Weights of a small segmentation model.
Model: 7.21M parameters, patch size [4, 4].
Training: 7200 steps, held-out accuracy 76%.
Data: trained on Sentinel-2 satellite tiles (TerraMesh), 145000 training examples, 12.7 epochs.
Rows from expert 2 of block 3, named by matrix and row number. Rows with one number belong to one neuron. Each number is 500 + 25 x the weight over its row's rms, rounded and kept within 0 to 999. All counts start at 0. Numbers have three digits each. After the name is the row's rms in percent of the matrix's.
# gate: expert gate (model.blocks.3.mlp.gate, 16x160x80), inputs 0-79
# up: expert up (model.blocks.3.mlp.up, 16x160x80), inputs 0-79
# down: expert down (model.blocks.3.mlp.down, 16x80x160, transposed), outputs 0-79
gate.33 130:490477531467476515459479485545523498544444524472525458494534504535490468473473530505489543468487515513469529475470506483499472505443481511498518514516508483485506460468494497507507493521454515511496463513532514464494504471473476471513519517
up.33 105:489485507491518483491523462487462505470507489526543538467476495498489524475529514545470501482507446495487480524485504519512513466512522447518499469508511489493515533511510564520529522497517513514486460543513432497521491500511486531495442496
down.33 116:527509507498483489493505532468558498534498490478513479510494497517513548506471498485492506545522480471520553457505504518476474504475516480491496473497533483532486472507524502480463512520497454532436523515507491466525504528479495445439486499
gate.34 098:482485494545443511505476478447511492490490507504490488558473508520537478503519509558509509464488495493500490528484519498492476496503503454513544507537508487461491491489483520522494489525467532505508469472455530491528498488491529475562530462
up.34 107:488517526499532489468525526562481508499485504520502481489494496478461483485488515454501526529549518468505480504468482484462489529521492493513434501483478515495522509522512533502528517481546574499519531551520504512491516505489474516498469530
down.34 090:497504533508502487455501492525518536502481535494470457503481485490467497503513568511515539486454512497529519480443512493531472490491491480493539531505510512488546444480486501488494549468489510500505480496476506452484528477483518479507549480
gate.35 183:530508492476535479498540489532523498547503517529545517470475474486466496454464496465503501531515508514501538483529481505497489509450487487516489486508526493511515531506517488426525473503486434509491488524528472488486475519514492517479445503
up.35 180:499501486502528485464529501501503458507539492540537516505479490473509523481489484450530503562549506502508498538472539496502526494499526490523449468503533524460518545499552489479549489514521525496483513534502513519509521515502512481500473460
down.35 181:445533495500492524487489489466491552479537485507514523566516539513518516476511464525496480497497509510473495531546491529458511485542497529531471508477465485479510535514492497495466482505517498505467470499451502539488451466517510510501516519
gate.36 111:475538480481516478529518506483493487527507514516500539453510476474489525494442449472510489495490516486566497511549490499473492524527513526518539487498519530543501490534519546499461504488464484485520506509499471534516469515515474542479523492
up.36 108:483476532477483499503502501531520470553477500493472509551496492520467477518440491482480507505557500504500500504469509501526489476470513503461498470505525502498457482508477553516518484516488520497487514470559482493523487498496467431537464487
down.36 108:523500493493487540494484535537492501488478449457530488531508491534521452521512502544513470505459499476518514506541501452454471518512514484497498499466474501540468495508489492464481535526519516496529507493491538468478503496477516513442509542
gate.37 010:472508485516494461500489448473449506474526496524454487501505518501472510516519491513553495503485480461525495498532472503501454513509514484497525521496476477561493453523468489516512509500542517477461512535479481534540505490492464478548509524
up.37 011:485547495523532483515531476465521490498509516487481517504494516515512483479554476528520454482503420505498490481525490531509547516468518461487483486482503474506480458514483508516475486500510523485448476529479458526488499499479498553497526530
down.37 009:470519490521513495507479480489489485498485481486513494502478541500517503496456563488524510508535543458535483526456463492487512469512506531543475487514489492505539511519511519492451522476490508546543493501450504531534474513469552518530505502
gate.38 087:475540495545558499466531502452499469435502521536514500519454502477487537520539495497523490491516493475463492481475490548499510529462515494491480520520500481499490514544503520459493504495479502500507488511477507535520488498483562538510515500
up.38 088:500480456521522476529480514511514490505486484520464487551492512533479476508523484491517499483418508491506483525562465520468460465537491505534521511482502493520510480526481505481468499488485546519526514471492493506517483473503474499470527555
down.38 080:451469485499515517480506488504561482473454532516507502494497467484491517464510503478514499499528544491521497496460529477510536410514487476518513505496496483492524471503475519454491534473505532495498469510475535500528549526517495472502500485
gate.39 027:489524535488509512441503511495495503492459501467505470544512518514531527531509490468506483495461523513531486466480532554486514491453516588467500490527460510508496477521490489515460486511491485498463505513490476485491481464464497491520519517
up.39 032:500487495484518506467464504546502513492493512478504502550523496495517492491523504505467486526488510506488479496554496482532515424491475559492487484515507500486514510507492422449478483498526498513496466487491499475503494521534515433460525491
down.39 027:512512503504495543505508494523522451496517499513503514499501452523515462504507495487525503496515574524497494472521523512456517460484504420510494538480500489474492507467476464491546486495496525476485485520489537462531482504490503460522461467
gate.40 069:471513453457502524505532523489538487512488500500517505450515482457559473496525474467501462525507500530500482496560511477491541515476486477467477498514492546532480503492528479470459484550522504485492479513497545516505503540516501506498490509
up.40 074:481495547551511501490499481449494484471513498525494527546459516505506515511509492512493505471552529447483521466505536530502505419512510496520494498470514458532497493513494466502504542498527506500477515507472457490524518503498549487479506486
down.40 064:519590519545455480503489523507521465534499480466489477510522486503510506554530489531513506474507464478531511464517482492485483477465529499485513533487520516525483454496505510494476475495466487472482535464502475474517476497482513525475522482
gate.41 069:480517521551439492528497501479495535495480497506444509475550501509491465527490520496509497472517529529545509507469533523501501482511499512484524501499479526474481494502460541546478477496478541490533528496524511530508513477486450524558498502
up.41 069:514515535509517498512508501502486495526517501504499497468457499491451502487461530534498528543567479499453559476482480490480472550487483536518498492448495495497508549464489519487529476495507475483520517513515470526485504554499506506493463494
down.41 064:503505464492495472492495490518540450528492501539527508466490434480498500538513531516525509511512496503527506496468502459525478490462544437482507497515557512500526463483514529469523513494485517467531487496515533473501500514507494535489473456
gate.42 108:526447488517513484533459488496485451515501520510446498518447539547467499522511550470476533490503460482458509475467486483495491455514503477496527490511507487508495454469484483541507498505490559518511535481495477479504518508494501508506492512
up.42 122:549506480495522476513488540509476500528521504490403423480492525488501459521491502510477501467479494501494501457475463479506492538470481537501529520526498525524512484495519500499493464490468465513493533465522517493514490484507518510492511527
down.42 103:538479499475483484484472529525503491526538517491459471549502510486499483510505491511482507476439498482522455505500483487510451490550515521513503495531535509506514449525542484551474483496485499511480525465473519466490523493501521488505561472
gate.43 015:516470533522496475440501473475482421515471503506500520509497501519515492507516478513523499513533525472515475481451510493474475503482504440518480486494486509500491486500512504505528486495493518483492535542492508506524483446455479536572486518
up.43 015:522510496509547558492527510520478524485509515477485550492492503499495473507448492486465498557468444471453472473516526519496512516465502468500468475536491490497486532496501473507485516503506491527530492500514504524479483549467478509478447486
down.43 016:506488512470513513474478495481558504514533491487512510531498497519520502500511493511484475506516529478523509482488503484506466482487521424462512495489495524501492511508518524513385510506491506508471517467443531471507520514473529475478509503