config = dict(
    horizontal_flip=True,
    num_classes=10,
    norm_position='pre',
    fused_qkv=False,
    parallel_block=False,
    dropout=0.1,
    moe='top_k',
    expert_mlp_ratio=2,
    experts_per_token=1,
    shared_expert=False,
    conv_stem=False,
    optimizer='adamw',
    batch_size=256,
)
Rows from block 3, named by matrix and row number. Rows with one number belong to one attention dimension. Each number is 500 + 25 x the weight over its row's rms, rounded and kept within 0 to 999. All counts start at 0. Numbers have three digits each. After the name is the row's rms in percent of the matrix's.
# v: window attention value (model.blocks.3.attn.v.weight, 64x80), inputs 0-79
# proj: window attention output (model.blocks.3.attn.proj.weight, 80x64, transposed), outputs 0-79
v.0 147:471513504470531503500485549515508500502534499494486512493498487493509479494486466472460498481494494478452529466494449502526509485504484564483483492465481514519492508476494490465438499484469484483508535481485496510495494496514582510433529497
v.1 143:459520474502557507494531526475518515497479510496502526463486487494465502487484535513484506497491489496479497504553489549492521513498485538499489513459453514535505507481466511485434488517493534486529500507491500576488516504514525540458535509
v.2 057:478511519489539507522491542533524454475498504494495484497463464502547456508541466429506448542538489492459493488493498493507487495475484473495458501499472521510495486487474489468507480487491560506496481497502530537482481499481521516536483499
v.3 140:514458516516462496526496482523477485496480504492489490542492513520506451503508462495537498502492538507485518500441515498466487479490514472509499495526515459470484500520484507500571502489488507512500498503537492449520495496453447475567455505
v.4 072:484497497483595498462517506497521484484490480514502513494473529498473529507490532478512499534447417481476460494509501548517493511525511471510479503511478504517495514502484509527541489513513537501525530523509496516460498514460514540499510501
v.5 025:501497477483504512484503527520499486497453516487475511481475495487498485507513523453480485538546539482462506498496453511503505531479485466512490516492468523443475479525497475478458470513471564462501462483502463519508503505522491571508487494
v.6 092:497494510524442482506513474480482545499484501498509519487492499510449485487465512572512530455510560533477561536485494503463485489487496552500500509463476487488506517487478526518453501513481473488497471503517473513517513494506458487493477499
v.7 169:508468439498500493519481468484489482487486502490502474514515524505525500527549519533507480520465500510520456556508511486504503496522525438488504510553522482480506483499509480501564503524539536522510469488513520466512496498513440488544488500
v.8 101:511535522520528503477546492492504537510471497507499518476451512512449511495441534522523531515483485508510527461495529551459490533466502522500489487471474498525488520496472558522459492523500476497512504513518461531474513494468473508466487515
v.9 178:478483489469517505509471541523513486520550511484494506510513492509517483491513454495466492470478497480440526489484449480526500466520493561501488502480492492502494497474499463468453499488461476493498521470473488482491496498513577497446525484
v.10 107:543526604530491503476534502519502520506487483515495490530457506509486486499475507467522516499520498511499537440491526515459476544479490508503488502486489492504482516520503510538497498498498499479483518542499469502485482476437496479545487527
v.11 106:481513486485591504468517531503523487467477480507484499496471508489490508512520529472492485536464441480470472493524490546504508516511497487491462505485461507517504513496470488490499499506505566495537516534494508542484506500472541550483521514
v.12 021:466543528501490482531491482548479477476513546466505516435466500508523469486529469493496513522496512497470474484541522474468507464480493503482528457493509469511518490514519496543455464480523509511480437480528501471491490515520498510502481510
v.13 019:502559530481495492551469485493482506508488500460512506498463506501548462480443503491541492496502511522507552487484520485538482470499461475467526484474515462488510500501510510537524491514548528500497488498462479491498528497534524447501526530
v.14 174:475512409482524508528490499451486469493498498488515506450524487483509531512511524530489500521474481487523466541550496483523526511533499456491525520511496522518507483481497488476508503505523523507528472496499541517525519529554489535453503495
v.15 107:444443473501508509527502536515510483483496529494512523500514482515498447498535472501499487475526533506422513540490466502492519459511498538509471521485467477470497509478464457471490491490490554480518493508514499537543487494492503514522490498
v.16 035:514556542448523500501480502475516509492478505474444488508508500490461542485481521534503519485541490494484517514499512490499472558504473512454484499456469516510507497497477492527509485529499519472478519486490527514484531486556550487491555501
v.17 072:454481471485567508494506543525529449473478512505502496501474496508498456505522498451515479537522489479442483504479481524501500490482509470500455514491466495474490501482480481470527481500485555507517502521532499544509494509461501549524479507
v.18 086:521515491493504508469494457468482540529494502502480506485513533501456571494453537559490545492493475502553482499498506510504493531503507514500538498508509511502503486508523539562482489521523449514489512470496494478483516500545489476474534498
v.19 024:467549552467513466534488495488475506492493510471528511521512486527526485492487470535549482494496466552500488483480523484508477496514481534485526495498517501531502499471508506573498523502537469538481476487475498478518517528509505430501478493
v.20 039:480546561471550496515491521519523471478518511486485507494473476491534476498524472458499451521507459512463485452518518492512478498502473490474482490482466516537494488488499488489537495496502526497482487498460548529446510476519539498531530493
v.21 078:519518509502445486498481459468478558511501511495460499483537505493451535493464535583492528457503507509530524518518494482491498522498500555494533499478497498504521499518521503527459504522493456479477485501493504482496519495544502477469523500
v.22 022:535517472537544507509471524498497515504473519542496494525479464479491481506518468481478521528506532499498460514515513487478528482517482492496493498542487463498495484521497503581445476494513486505499516507525482457519471519501478581525491514
v.23 163:485479418469496496528463494473486470499522507482509496455537497481515523501513500532473504510474490487517473567520487459546513492539504474488526497524517518500516483480516474483519504502505494518515479474499541486530522519562500522454497480
v.24 068:535524526514428495511499473480474534531523501484515495505522494505529518503478484527486506457486534520565512478517523461505511500512480507496551473517528492517506493521521514515475523492519442509478487473460505455497497492542502441486517499
v.25 150:521512511519456488517506453475478499494468502500515488485509501479506508502501530515520498528534509519559468529528564492493496533501496446511532501524519511498516487519512497542572503503523501500478472526518524499515518500516439492564479502
v.26 021:474492473517440484531486482534476486496510498484534475503506494483521464459535493493483505554490558506486502483533466481479550474481542499509482491488523520468483474513504492514460510493472519505475441489496485484534497498485503486513432508
v.27 113:540528533511427491506486473481480547523510516495469486491526495493481526488475514557477510449515521525546521509525507458498494513503488546496534486479522506512513492519536502528462500502504452484472483483477499481488503495552506470488536501
v.28 037:511497483486474515480480466496474533522484533472470519501526515486467551485457525557503537471497518515555512520490512521493519534493483539491537495499511491497488495489508502503498479528518486513497522479478448469529514497569467451477529513
v.29 075:515490481503484513473495464470480547530489513496490511469525523501438548491440546563489541467500508499546497523495498514497495511498512549507540502510503497484510501513525524537478477524512458508504491488494464478510510496536460476471514510
v.30 155:523524534526494504477515474501489495480456491511484473529480518511500496521506537484534508529504486503545476474485530515464482533478511450495506501525496497490481491519485529520563500512529544510501487534521503489504481476464437515577486530
v.31 036:490522519505507512491484501497492525509467543485447491492505498483412538509504531540502514461533507515487519508511477504506483560498479575482501511458481503491488506497503488515501476535496504471495523508499535517498506485558524505503551489
v.32 088:499514529496455499485523498472499563499538502497501516488493518502496493485464513534489518458498516509493525456529529497492510499473502558508478524479489487507507534474513504499451497498482468472487419521453436504479461485509495480513501486
v.33 136:535438499500500493559544486486489516481464508498489518486482503488503446494478459514492473488463513533482540501551509491475561507494499492500519517479488455495482552505482475476491497498474496509536485529532491509523498517474480497499442513
v.34 082:533526478510522494483491495533530477486465455507494471523489503483496548515507524496499499549529473499508495522464467508511490535508513475490490486499503537476508522524505528520536501515549544503511568493535555507480553530508518482460514487
v.35 068:485506495491436504466500484487464526526514525469491509489506490485460527495448525536497531474569564509519490508469510510526499499475499509494507500506522516510530482500532511525480483512487433491458487463494504500510500489530506447509530479
v.36 100:504431473501496515516517493505464489496447530488478489481500479511507452493518495479505484501498544499501498527526506501485540494507492449505537507522492475487475474512467444453524500490476496531514497518537540490547506493473475551512463532
v.37 146:525438478504482512526515463505461514493475528486464493492510504509505461493477485515527490513498567534510508532499536474494540486493509457493517491525509474483492485507492478489523513508506502509500432512537529490522517506499437468532443507
v.38 114:500494496481583498505525539514544472480476480510507487498475492483521488505538487474483477519471439489491474505534462524508532524525499496494500522494469505492494545484468478481507483491499513509532570501514482516483493514454536537465490508
v.39 025:492531485518488509486490508480482515532533490502520463496516517520546490488497473504492495489523493505473473451488536516512523473479477525524499472541520472493494470503520522514466486519539531509577423495503454458508459512501484526495489509
v.40 037:519501470492495513496509475477487527506522494494461498483505534493515515475475508545492498507476482492513464434462497515499535501433498529524482488530520453490498504500499556532474484530487469512545424496491477463498472502519506480502492505
v.41 142:508530480527469503492455479538501500516496494503479478524520495526496531494473535483509522535550530518504511503433481489492471471486503495490485466513523516477505466515506562492531507521548559501517484486519534506489513521544449470506509495
v.42 020:492503503511475476547490450509458545497500544519486477516520501512510524498478531520506548496486496475515541472516490476486466496488490544503464468488513527500498527504505492473475504500504548478572476501520482504503493521541577508493499516
v.43 107:547504502498521486490539491494547534475496484493510503500451527498496511480475481543499510500497491500498552472514512504486532541461507530489486526458487497501509570460501519516453491508491453500502467483480441511480509496509518451464496488
v.44 117:478526551527456511492505526511502511514503544485509509492519469496522490506497534474489498471570552485487493484560529500480506493495482505492487524505497501520502471486509459438514486476468498491484448522473504516501439482497490537536519509
v.45 153:511529538515454495470498488494512524510508529487509495493510503511490527487461543513506538487582558507511529484505544481490482525466485521487483508492512531498530488475532502522499493506500467487442452505473488509508493468546475460518522498
v.46 051:501462490481543513502458469504479487519499485487471496521482510499482513519456478508478531508486495526505514496448466538533539467496506486507539482493517483498508502507475523532511525501548510518478543456531483458522508525534475438452481498
v.47 084:490533497466479511492495526478477515499546474529517522511530530515499483503529474477512480498432440498489464470552526482502476458518509542528482477511491478526485483509512481496471512496520512486516501533469459490478435508485493538515489507
v.48 044:540516504493472494522483461480484539483493466511458526518484520481497538500465518548485524515505473516501547473467480518506490513466527531520485500477506462485521530510514563551496505527542499490511494491491514479467531506538532458482508477
v.49 071:486425444463526511523491489478447502490497519495510495482511492498465474500512471492517477499439515511500492553516489502519510471535515484514523478529502468489492467509496439496496518509504498518520522491558492483545510500500478523474459517
v.50 055:536473496509480501527474454467468541519508463523465489526486531497483519505464485529477542518506497513489541469450481502503502474471506519517526479480522458497523520525484549539493526508535504488519498474499479465508511513549523452484479494
v.51 132:475557561499462489485472508496500499510538526492514510512517494495506539510502524492507526476529517489515497462521541475505447509501500525498507500500530527531513456518541485512505518489500466489438470494452488493494480465543510484528554496
v.52 046:478457476476536511471528520507524484505488547459525497482511471490491494520527530486514496491501541493501457534490467534491532518481489463490518533537502510488502487477480464480506460489456438527459509487545508496540470494467484519493481515
v.53 117:526434490482515501541539494473477510477475516493502507486472494476501452494515451514492473482442484506489510518566501501495546522515498480505523525494484470509480529511494438479477507490468460520511497522523507496523511501468522532479461519
v.54 132:549494447472532515503511490509487489480494493476457463509482506473507496534511471522531478526441492515532446529497476482523552521497512462481524497541510521499488486525501500497499490508516461514531492447526538501487531522502518461462503503
v.55 107:508541559556516482519498507532548440506460509520487477529485490513517518510518522470512508533541498490505522481487499491463456527504491462480515494494509528500494487525495530484562498494507566508513525496497520517507519488510493519523545518
v.56 029:525514494485509488526484461522493530463510468514484534515473535498473504510454512516468503522479447529514550497499499528514501517513511528502496486454498523494519536520483538520536550503501499492493545478472519509469536519538517428481507502
v.57 137:516466480465475513486504484475457525485524508476509507488517502463514508506507485532506489469456513509518468529529541475554525509507515480499517507524522505514519475507542440506483528497489424498451445495475521470492513499507527489477493479
v.58 161:480532534464496500486472503466504525502548509490524512489509522497505552500484492508483523484487471493502521445508539489536469505498504544490506488487526514532518490494540494519459526502497440505450477480458448479493486487534519474453530490
v.59 122:540525518527498483530482479509493472509518533500477492520480505514489508511473481514532535518494532513516550463466536471475458521463521485487532484496532493517489483518526550502507512506488486525487447452483475492524517491556474437495519503
v.60 051:481482477475508517488497478452490515542528534512470471503517516523492501516494493506470526478492527515471477470455464522507556449489486530522512487547515445510510474504473500529488484511528490493506477478518469454527451501511478503508454526
v.61 029:530486465475504488523485444494506531492473478501467502511500525491492548514453539537476519487492500501494520489466451546506536502483511538523481508466506461477515532491516545530504515539517470507484466503509501473506518513536511451459480487
v.62 039:496552537514486464528479485507480491461520483530519509496504523515531472488500466505522495499458471527480542519535524451500441480555511550510491476459510504503493491488515487498479556522518530493518486521487479543472538516509502498511493508
v.63 060:455494544512498501502493519490488484536525541530489496480529498535496445509529456449508495481488490503476493472547531461491493464523477497513515481500492487533471454505486474477504504480494522487519496508478489500520450496499465552563509524
proj.0 110:507455505499474499549513484481455527529494484500473519519500513496480456520451503506487533504496536481524496519540546510493501484525508458510532474503530512534476501472496508513541513484497479532492481460524485494556495499532441466493457487
proj.1 142:540477488484489488503503511534497451506530486532493504560530462472510470525490456468514505496526540475540503513492537449499493454511529456535503497493541504520478500493510516523495508459488504485476482484481521468554480510508490475502468475
proj.2 054:513469511485453507490495533511506530505498496487466498535544518497435507487476472549500514489454497488509517530474567524472510467484509542498507501491491516486475523514509514523489488480478477515516455481484533475527519493510501435460524483
proj.3 136:503536517474500505481467501490505544490509519468495469492502528525519523485517537538489482490435479512484488476496506517523465576508509540475506500507485511486509508521520480486494507509484496515518506486481543494446536446489534493462560509
proj.4 063:479472485492461517503460524518547497506521513501458483537511485538513459529483471490493525529522535447504490503506509475459507457538500525514480493488518502526476474477505525533460496506512469515472472491479492480547479542488498442502481519
proj.5 024:496509530493496486516482519490472494539487504525486477518502497532493565474519499525538488479492486536539485502486566491518543463486499532495519507517477486534449502492525527510503511469501516502501463481470588499512463514474502514489512521
proj.6 086:557519482485570496498508492497479461508535503523554490479503463488529506502556484484501472497491510522492488465486530471571502555477543436497507492502508485521482517491510490499506493490488523489506488510508542498494493472491539527504504500
proj.7 189:517519558513502527462498541520512540480484486504475462529486529511505522515505509501509505475496502511485521448491484502465481528472474555473503535481447497503502498524493495527446506507496489471485536518484492508458487470464533488499541555
proj.8 094:500522450460511491530510525515528443536557527527526491501531432491512483521520472466508494522514505501496494515522469463513491512509528470524483488501541486521468502489537493459512468504508526503486467496492543491521449506509516524513476500
proj.9 163:519486524498486529525500491490448555534479490479471502484488516518502465519453525510493520519474530460535481488534552535487501529510505478496544478497511508535459485479483501496546515489494467525513499474543488481516518509474452466464489513
proj.10 090:456532446481481503523497459481524484519534520474548539466527493527496485467515478542474501493486472499476476535492489503517530488513520503526476497494509489486486526475504511438549475519517505513533442487484527520505516490531511481499487458
proj.11 103:488486501491464508495488524518529510495510511498461503572535493508496465524484467499496534485508532473524497502525531476467501436523503495521493503494522501518491481481493524540463523482492479515468456468466498472549476513508494425493477505
proj.12 021:489535493474505515489505523489501503519455439498480492532487484478467531498490509507483531510462504469501513526519506503514454517467504493498497502531439498460475498535480502511507517509474545503485511476518470451519472521535554473541523451
proj.13 024:514498487529489485490554499481456494532474500535443493497479486478481539449517490477477506477496491481509524487503482556518524483501533515492500515519537512490434519520504463513483509538509539468518459466487486449481490499492492532498473491
proj.14 168:529496564532500503478541551533495489502500469549490487534510484473497491527470478462551527496524529503516543479469487480456485487466475513497509530469473518500495515495494517536469478470488488456483529520494472489506476508464497490528482516
proj.15 114:561507537486483508475486490514468530490510496497489497531513514508516502506507498522497479459462528480539489470470587499522494531512533485509521497497513515518492513514495514532487525461466491505496511473484540465502554478479532460452527484
proj.16 037:531448493538503511486522499491496524495506488513492504568454523488482519531509468498483501478512479505494508498525514506526551446503500497491490493519544437519479516497509438521515493471515491498467534500514483507552492512516482492489441526
proj.17 064:502501521485429498492492538501498532520536510513484490528530484522487514516488478533506499483471537486537489477493566496506488521498511524505505480511495517519474493504490514530456498466473483527489464483468581472519505498479501449455522503
proj.18 087:487484489507530501518514497479514468508501505519518479469456472500538502521521495455493488533553488502475491486541439493497507495509477489499488499505526454518499474494534474480528492528514512485466547528524470540487468535487482559526463537
proj.19 026:507466483504517481482485495485471512503459489507486477498468523478513483474496516469491523490458503460489536495549457519508496508484555502490515524487509519476465504517505484461490518524518505456431511479530469490511516538523524520547465448
proj.20 050:517434482492477516487496519518515512478492480463463504554514530501449511486466483519488515492464485467503525558484505523480528447477506536493486519493505527479484515514491490501500511509500476495516505482529481490556504506503507426476494457
proj.21 066:525489486516570494489523471488493452487475486491535501485476494482533512500537493455501476502533477515463482478514488499543526496452505452501495512509518485503485485495492469494529504515533529464487516517519454523500458514514507552545457521
proj.22 026:484541496515503479501505470519523474523503470526496527486510526499465484480521511556476485543531528466520482486516524503461504507518486536475514506502444524537539477511504548516534506521490485448503500515491516517476504481508517419522497507
proj.23 171:523498567539525525468532542520482521496485460534485475509489507485502508538468509479532528507521520504503535464476492490471496513441465515456516522479453510507479516483480516530475482491506487467502530524510463505490479514452493503520496537
proj.24 065:494494483503547499523507466488493486493455470494506503487464513466477487471508530489487501514520461504480522535506447535486497478492486495486500515474492512470538498512506489469545505532519519467515555530536425517467500491528503553525501478
proj.25 137:474498487534514494443495517509499467451497469498534496501504526482509535480527489518517494490513485519469506520445452478512523494460488540486465512498440502464523533506475515506472476505533524460548515531488494529481516505497525528534525484
proj.26 024:527537514513501482497482506504499486525465449532500508488516500523514518477484499487519498513493521472497506500517517525515497513469531475483527538515471484510544524522482547491478481486492571503505454517500534491406481485533502534489536485
proj.27 102:518493470521577494503537466511484460491467475495528514470469508483497510479524498475491483504535466517466505513492467503527550475456500474498485508503490494483501511502484488479550489521531530479523528527535438536487496506520504531535472492
proj.28 038:497514513526528490517515499488478487508482500506511491504452496477544535523531510485504488501533483508481496465547454503547458497534485469516525452517529463516506476482523451476506479520523488478484568522519511533500484519492482560495480496
proj.29 072:509532498521542502516505492474496452512507512528523473459464465493551506517540502453497489527550481520482475481524460496514490528487488458500501481517526472520488473505512472479522487510504527483479540528525498518484477524481507576527505526
proj.30 126:445523472494475485504466511490562504473506532493513509520506520531501529462527490525466489469488468520452504506509467495480482476505485550516465516508485483472539492533526507481449503528493503503488480509452519522478485466538546492509531510
proj.31 033:552497498546515512494522504497486484465511521489468495573463516502482536513522455501487497480521495495500493466509542471528529498460520492513486483532518472523461499496475454528521481505514496484468484470547517499554490519515492478516457483
proj.32 093:512468504533469511499484527548521469487459470464494477533535497488549452499518506488482500494467475472527491506483496451495499448550457492509494502519483542493507503488474481509502506489535544497503563503491532460497536501482504479505510505
proj.33 148:496528508494488481496469488486509498499534496494478490540554542498555534476499504487453476518518442504513477515458498484538507474539524531495510486517495549448513505512515469520488465503514537521469550510470501489474514487511521502525524469
proj.34 066:477463518492515482526520491483466537517498531536495545473467490550474487515494472533493483460511514488478497505560509539494528475510494493508518501480527469549485476485494505526477513503447457525499474498487490504547451509508516542485477508
proj.35 071:493472473505475542490484538525489450533492491482514513494475463524497426514530507520497478498500473495494472529531475478498467481518465493498470453510484504495482490481475446477511492510505521493517522500517518462497491507491521589493474506
proj.36 092:509546491468552509520502479466499511498528530529501513466500527483486574480484504446474502534535466546499498477464484502526497545475528530460517480517497492461483487506521487470517484520489486513495472516503453536481500507529491504494515482
proj.37 153:541479480453571498498489508509509472513506545515507520477489500498475516475523509457481457512496485537489478519510484463551494505511502543476481481520488519462509507499517421495500464517483509509500513508490482502453495500523543548491514488
proj.38 113:480557532535464479501497440465496567491519491489490471512536556498510560498478507520501507498551503487493538485466508549482520498500497498525528520490506490525508485496500549479516520480517473511459492485496496534506520513506470480496503487
proj.39 026:499482487490508500530512542486495507495463509513506503576475507465496490484522497487483528552477500515549523470516494501529503465507484491527480528528444501501487518496487495482521504498495550487497538509472478513434490483492479476551551473
proj.40 042:464456495494499490478482547505502510494464487519487522539482500470528474506496514473498520510508493505498489513534479498503468434538421489508479482525455520533506499470473461485522505485500550503491545519493487510449479514467502505534502502
proj.41 142:524476495476559492513515527512489489515486544523506544468470457526436465482504485483515482487442534526503471512573509493509481513510478508517500497501487494517507495497504447505495488496460471488531465506495457494491457474507510507508512513
proj.42 023:453492454486481508464499552515527482484534506496476506501496515510553462474489520485479527508450491503511465463455490520528503509518504476524479484526482472509479489502467480522475513497506522482514509494498470447493472468476502436528455497
proj.43 114:455503519552462486499494539520510495515492454471504493537555493508562475514504491498489482485507491457514499525519493484488498443561462492517511487477478533542482482490463489505484507480523529501500555475473509487516493509490513538487505510
proj.44 106:547527506460520526534502486517492502501506500438472444485522519486501487475499478471467495515457453512531514494437480470517499517513492507491545506511500530503495488535498513497501508499531470522478515497542480473508553495530471464463493526
proj.45 167:520498494475525522513513556562521459534491491467499483482527455514514441512523450482497473510453489506519488499533476457507504513508476506484512482495482523546458491493483474490499478503519481488520525487522476466504489516502498542454479535
proj.46 051:445542494514470463497495530474481520523476487529525516489486468522494505507516512537546477531506522517496468482537486498530488483478498507501470476494495492488524487491516439452487495500495491471534460520493534480465443479458528526515480469
proj.47 083:532450518502496508490494479491531514470474511507469488542489532450487509505488502493498533496501516481506508476451524511500541491522502480503482534494506499450529543508520535551501509469507541495507527505508553485503555482495504429527497480
proj.48 053:449426499527485484472492533511506488481479483521478517493470489514547463502491499520511508475478493489486470494519475471499505454552457472487477464519491482520505483470485451525492511495490531515509549508482505459509456497462513506526473509
proj.49 070:504528479492517526487478488456496495511527525542516525485471496485492552513491536471514496529581527509490473472485521527530506537475550496481481498490509450452497508509530505481517457497471542496517487525504531519481502495484530497531496474
proj.50 055:432483502520486492479487557498510468489472504528513528494477475512548457496518521522524507506469496500495463482542485474516472457528478468493475461513477492484527498485495465493481493497495540504530501526470499473468445479449504491534499502
proj.51 128:527469486455517529484508534540528462502475482480503442494486469483490455521524471515513504522460509478509509493471478463486495521486494470482494521497510505525487495515517558515483526509528499481506502512537550465529519484495501494446462551
proj.52 050:507577519494512541499512455495456525547515486505524488484513493476472533513515514472512475486573518508467535525499504517498499531490492515498510464494509504533494475512501471451538510517533483484460473474509471521495501529537490531488509490
proj.53 118:474528496504492507494484481467512502490528485506486485516531545480563559495492524487452505521574473479487496485421503506520524486502537492476501481518510497467482490504519551520492492508513546523472537501492534519501524517507510489505495489
proj.54 159:485450472496528508489487496471479512490501524515503526519466515501453532483513489508494475469552531499446505542513477523495500460525472516521467500507481464510518481532508502498476510508472522495499495492475531560494503510541534581489499515
proj.55 117:485531509475524481503514495498511500493505510493517488473517508534460524487498460499523503523454503504532517498522492501475473525485517517495530500501500507552490470509504540512469527519500412511482449492502435518537474473525474482461511546
proj.56 032:453441500513447466460492543517538479503487487515464498487487469539506490502466539536508473493499486480479452484517480525509503464529481475489501504487480509505519498485509474565476492475493520523541522507499532493511485480475516502466462527
proj.57 155:519444464469499529492492507502513485488501488512511491504464485459513503511537502527462487481546483489455501492458477485534519489490497471484463505502516466498499511521513520505503519512498556503508533517514590493501538532513544534472473501
proj.58 189:520489506498480519493529540531528467511498455517514470522487453457514468519498480524511523496519521470478526470460471472489501498488476455507480534464510495525499515504518541487495511469511527459509527536505576474516512497472534503487468513
proj.59 112:483466481469548505472509560531522438521503494518534492501503460513476477495516468488536488539479541488514485546523477458494453487528502517497482481504485534516482484505524504516452490515512494478491503502478507498518472466501511555480509531
proj.60 047:486531478511524509497472495492486507489472497521530502508523488490507530507519535474528479525500530514501514476514488506499495482473471514510474518521477505480518519493507438421534476491540534452518479524490478492437460487494477467559520485
proj.61 039:454474489526490463489489540494489490507466506550496522490485481507555499510513515497518475480509496491476489476530483495528504449536443461494485459518467496527516480483476451491494496499499518502511537506480527488470455494434490471513491529
proj.62 044:535486484505501498506495533488561465476489510468503503512506528476495489497496495508480516515477517471525469514477519497478506508505537488484489566503503510458522523529517534593473484503461516522525505516493513490540546477469505446500513506
proj.63 065:548558489478513518500493465491515489479509536474509477496522533477473518482499490509505524540448503526526513492449491489497507542475542533509495543507508507447507531510534550506488499509520471484496480504530465497504522481524494438515517486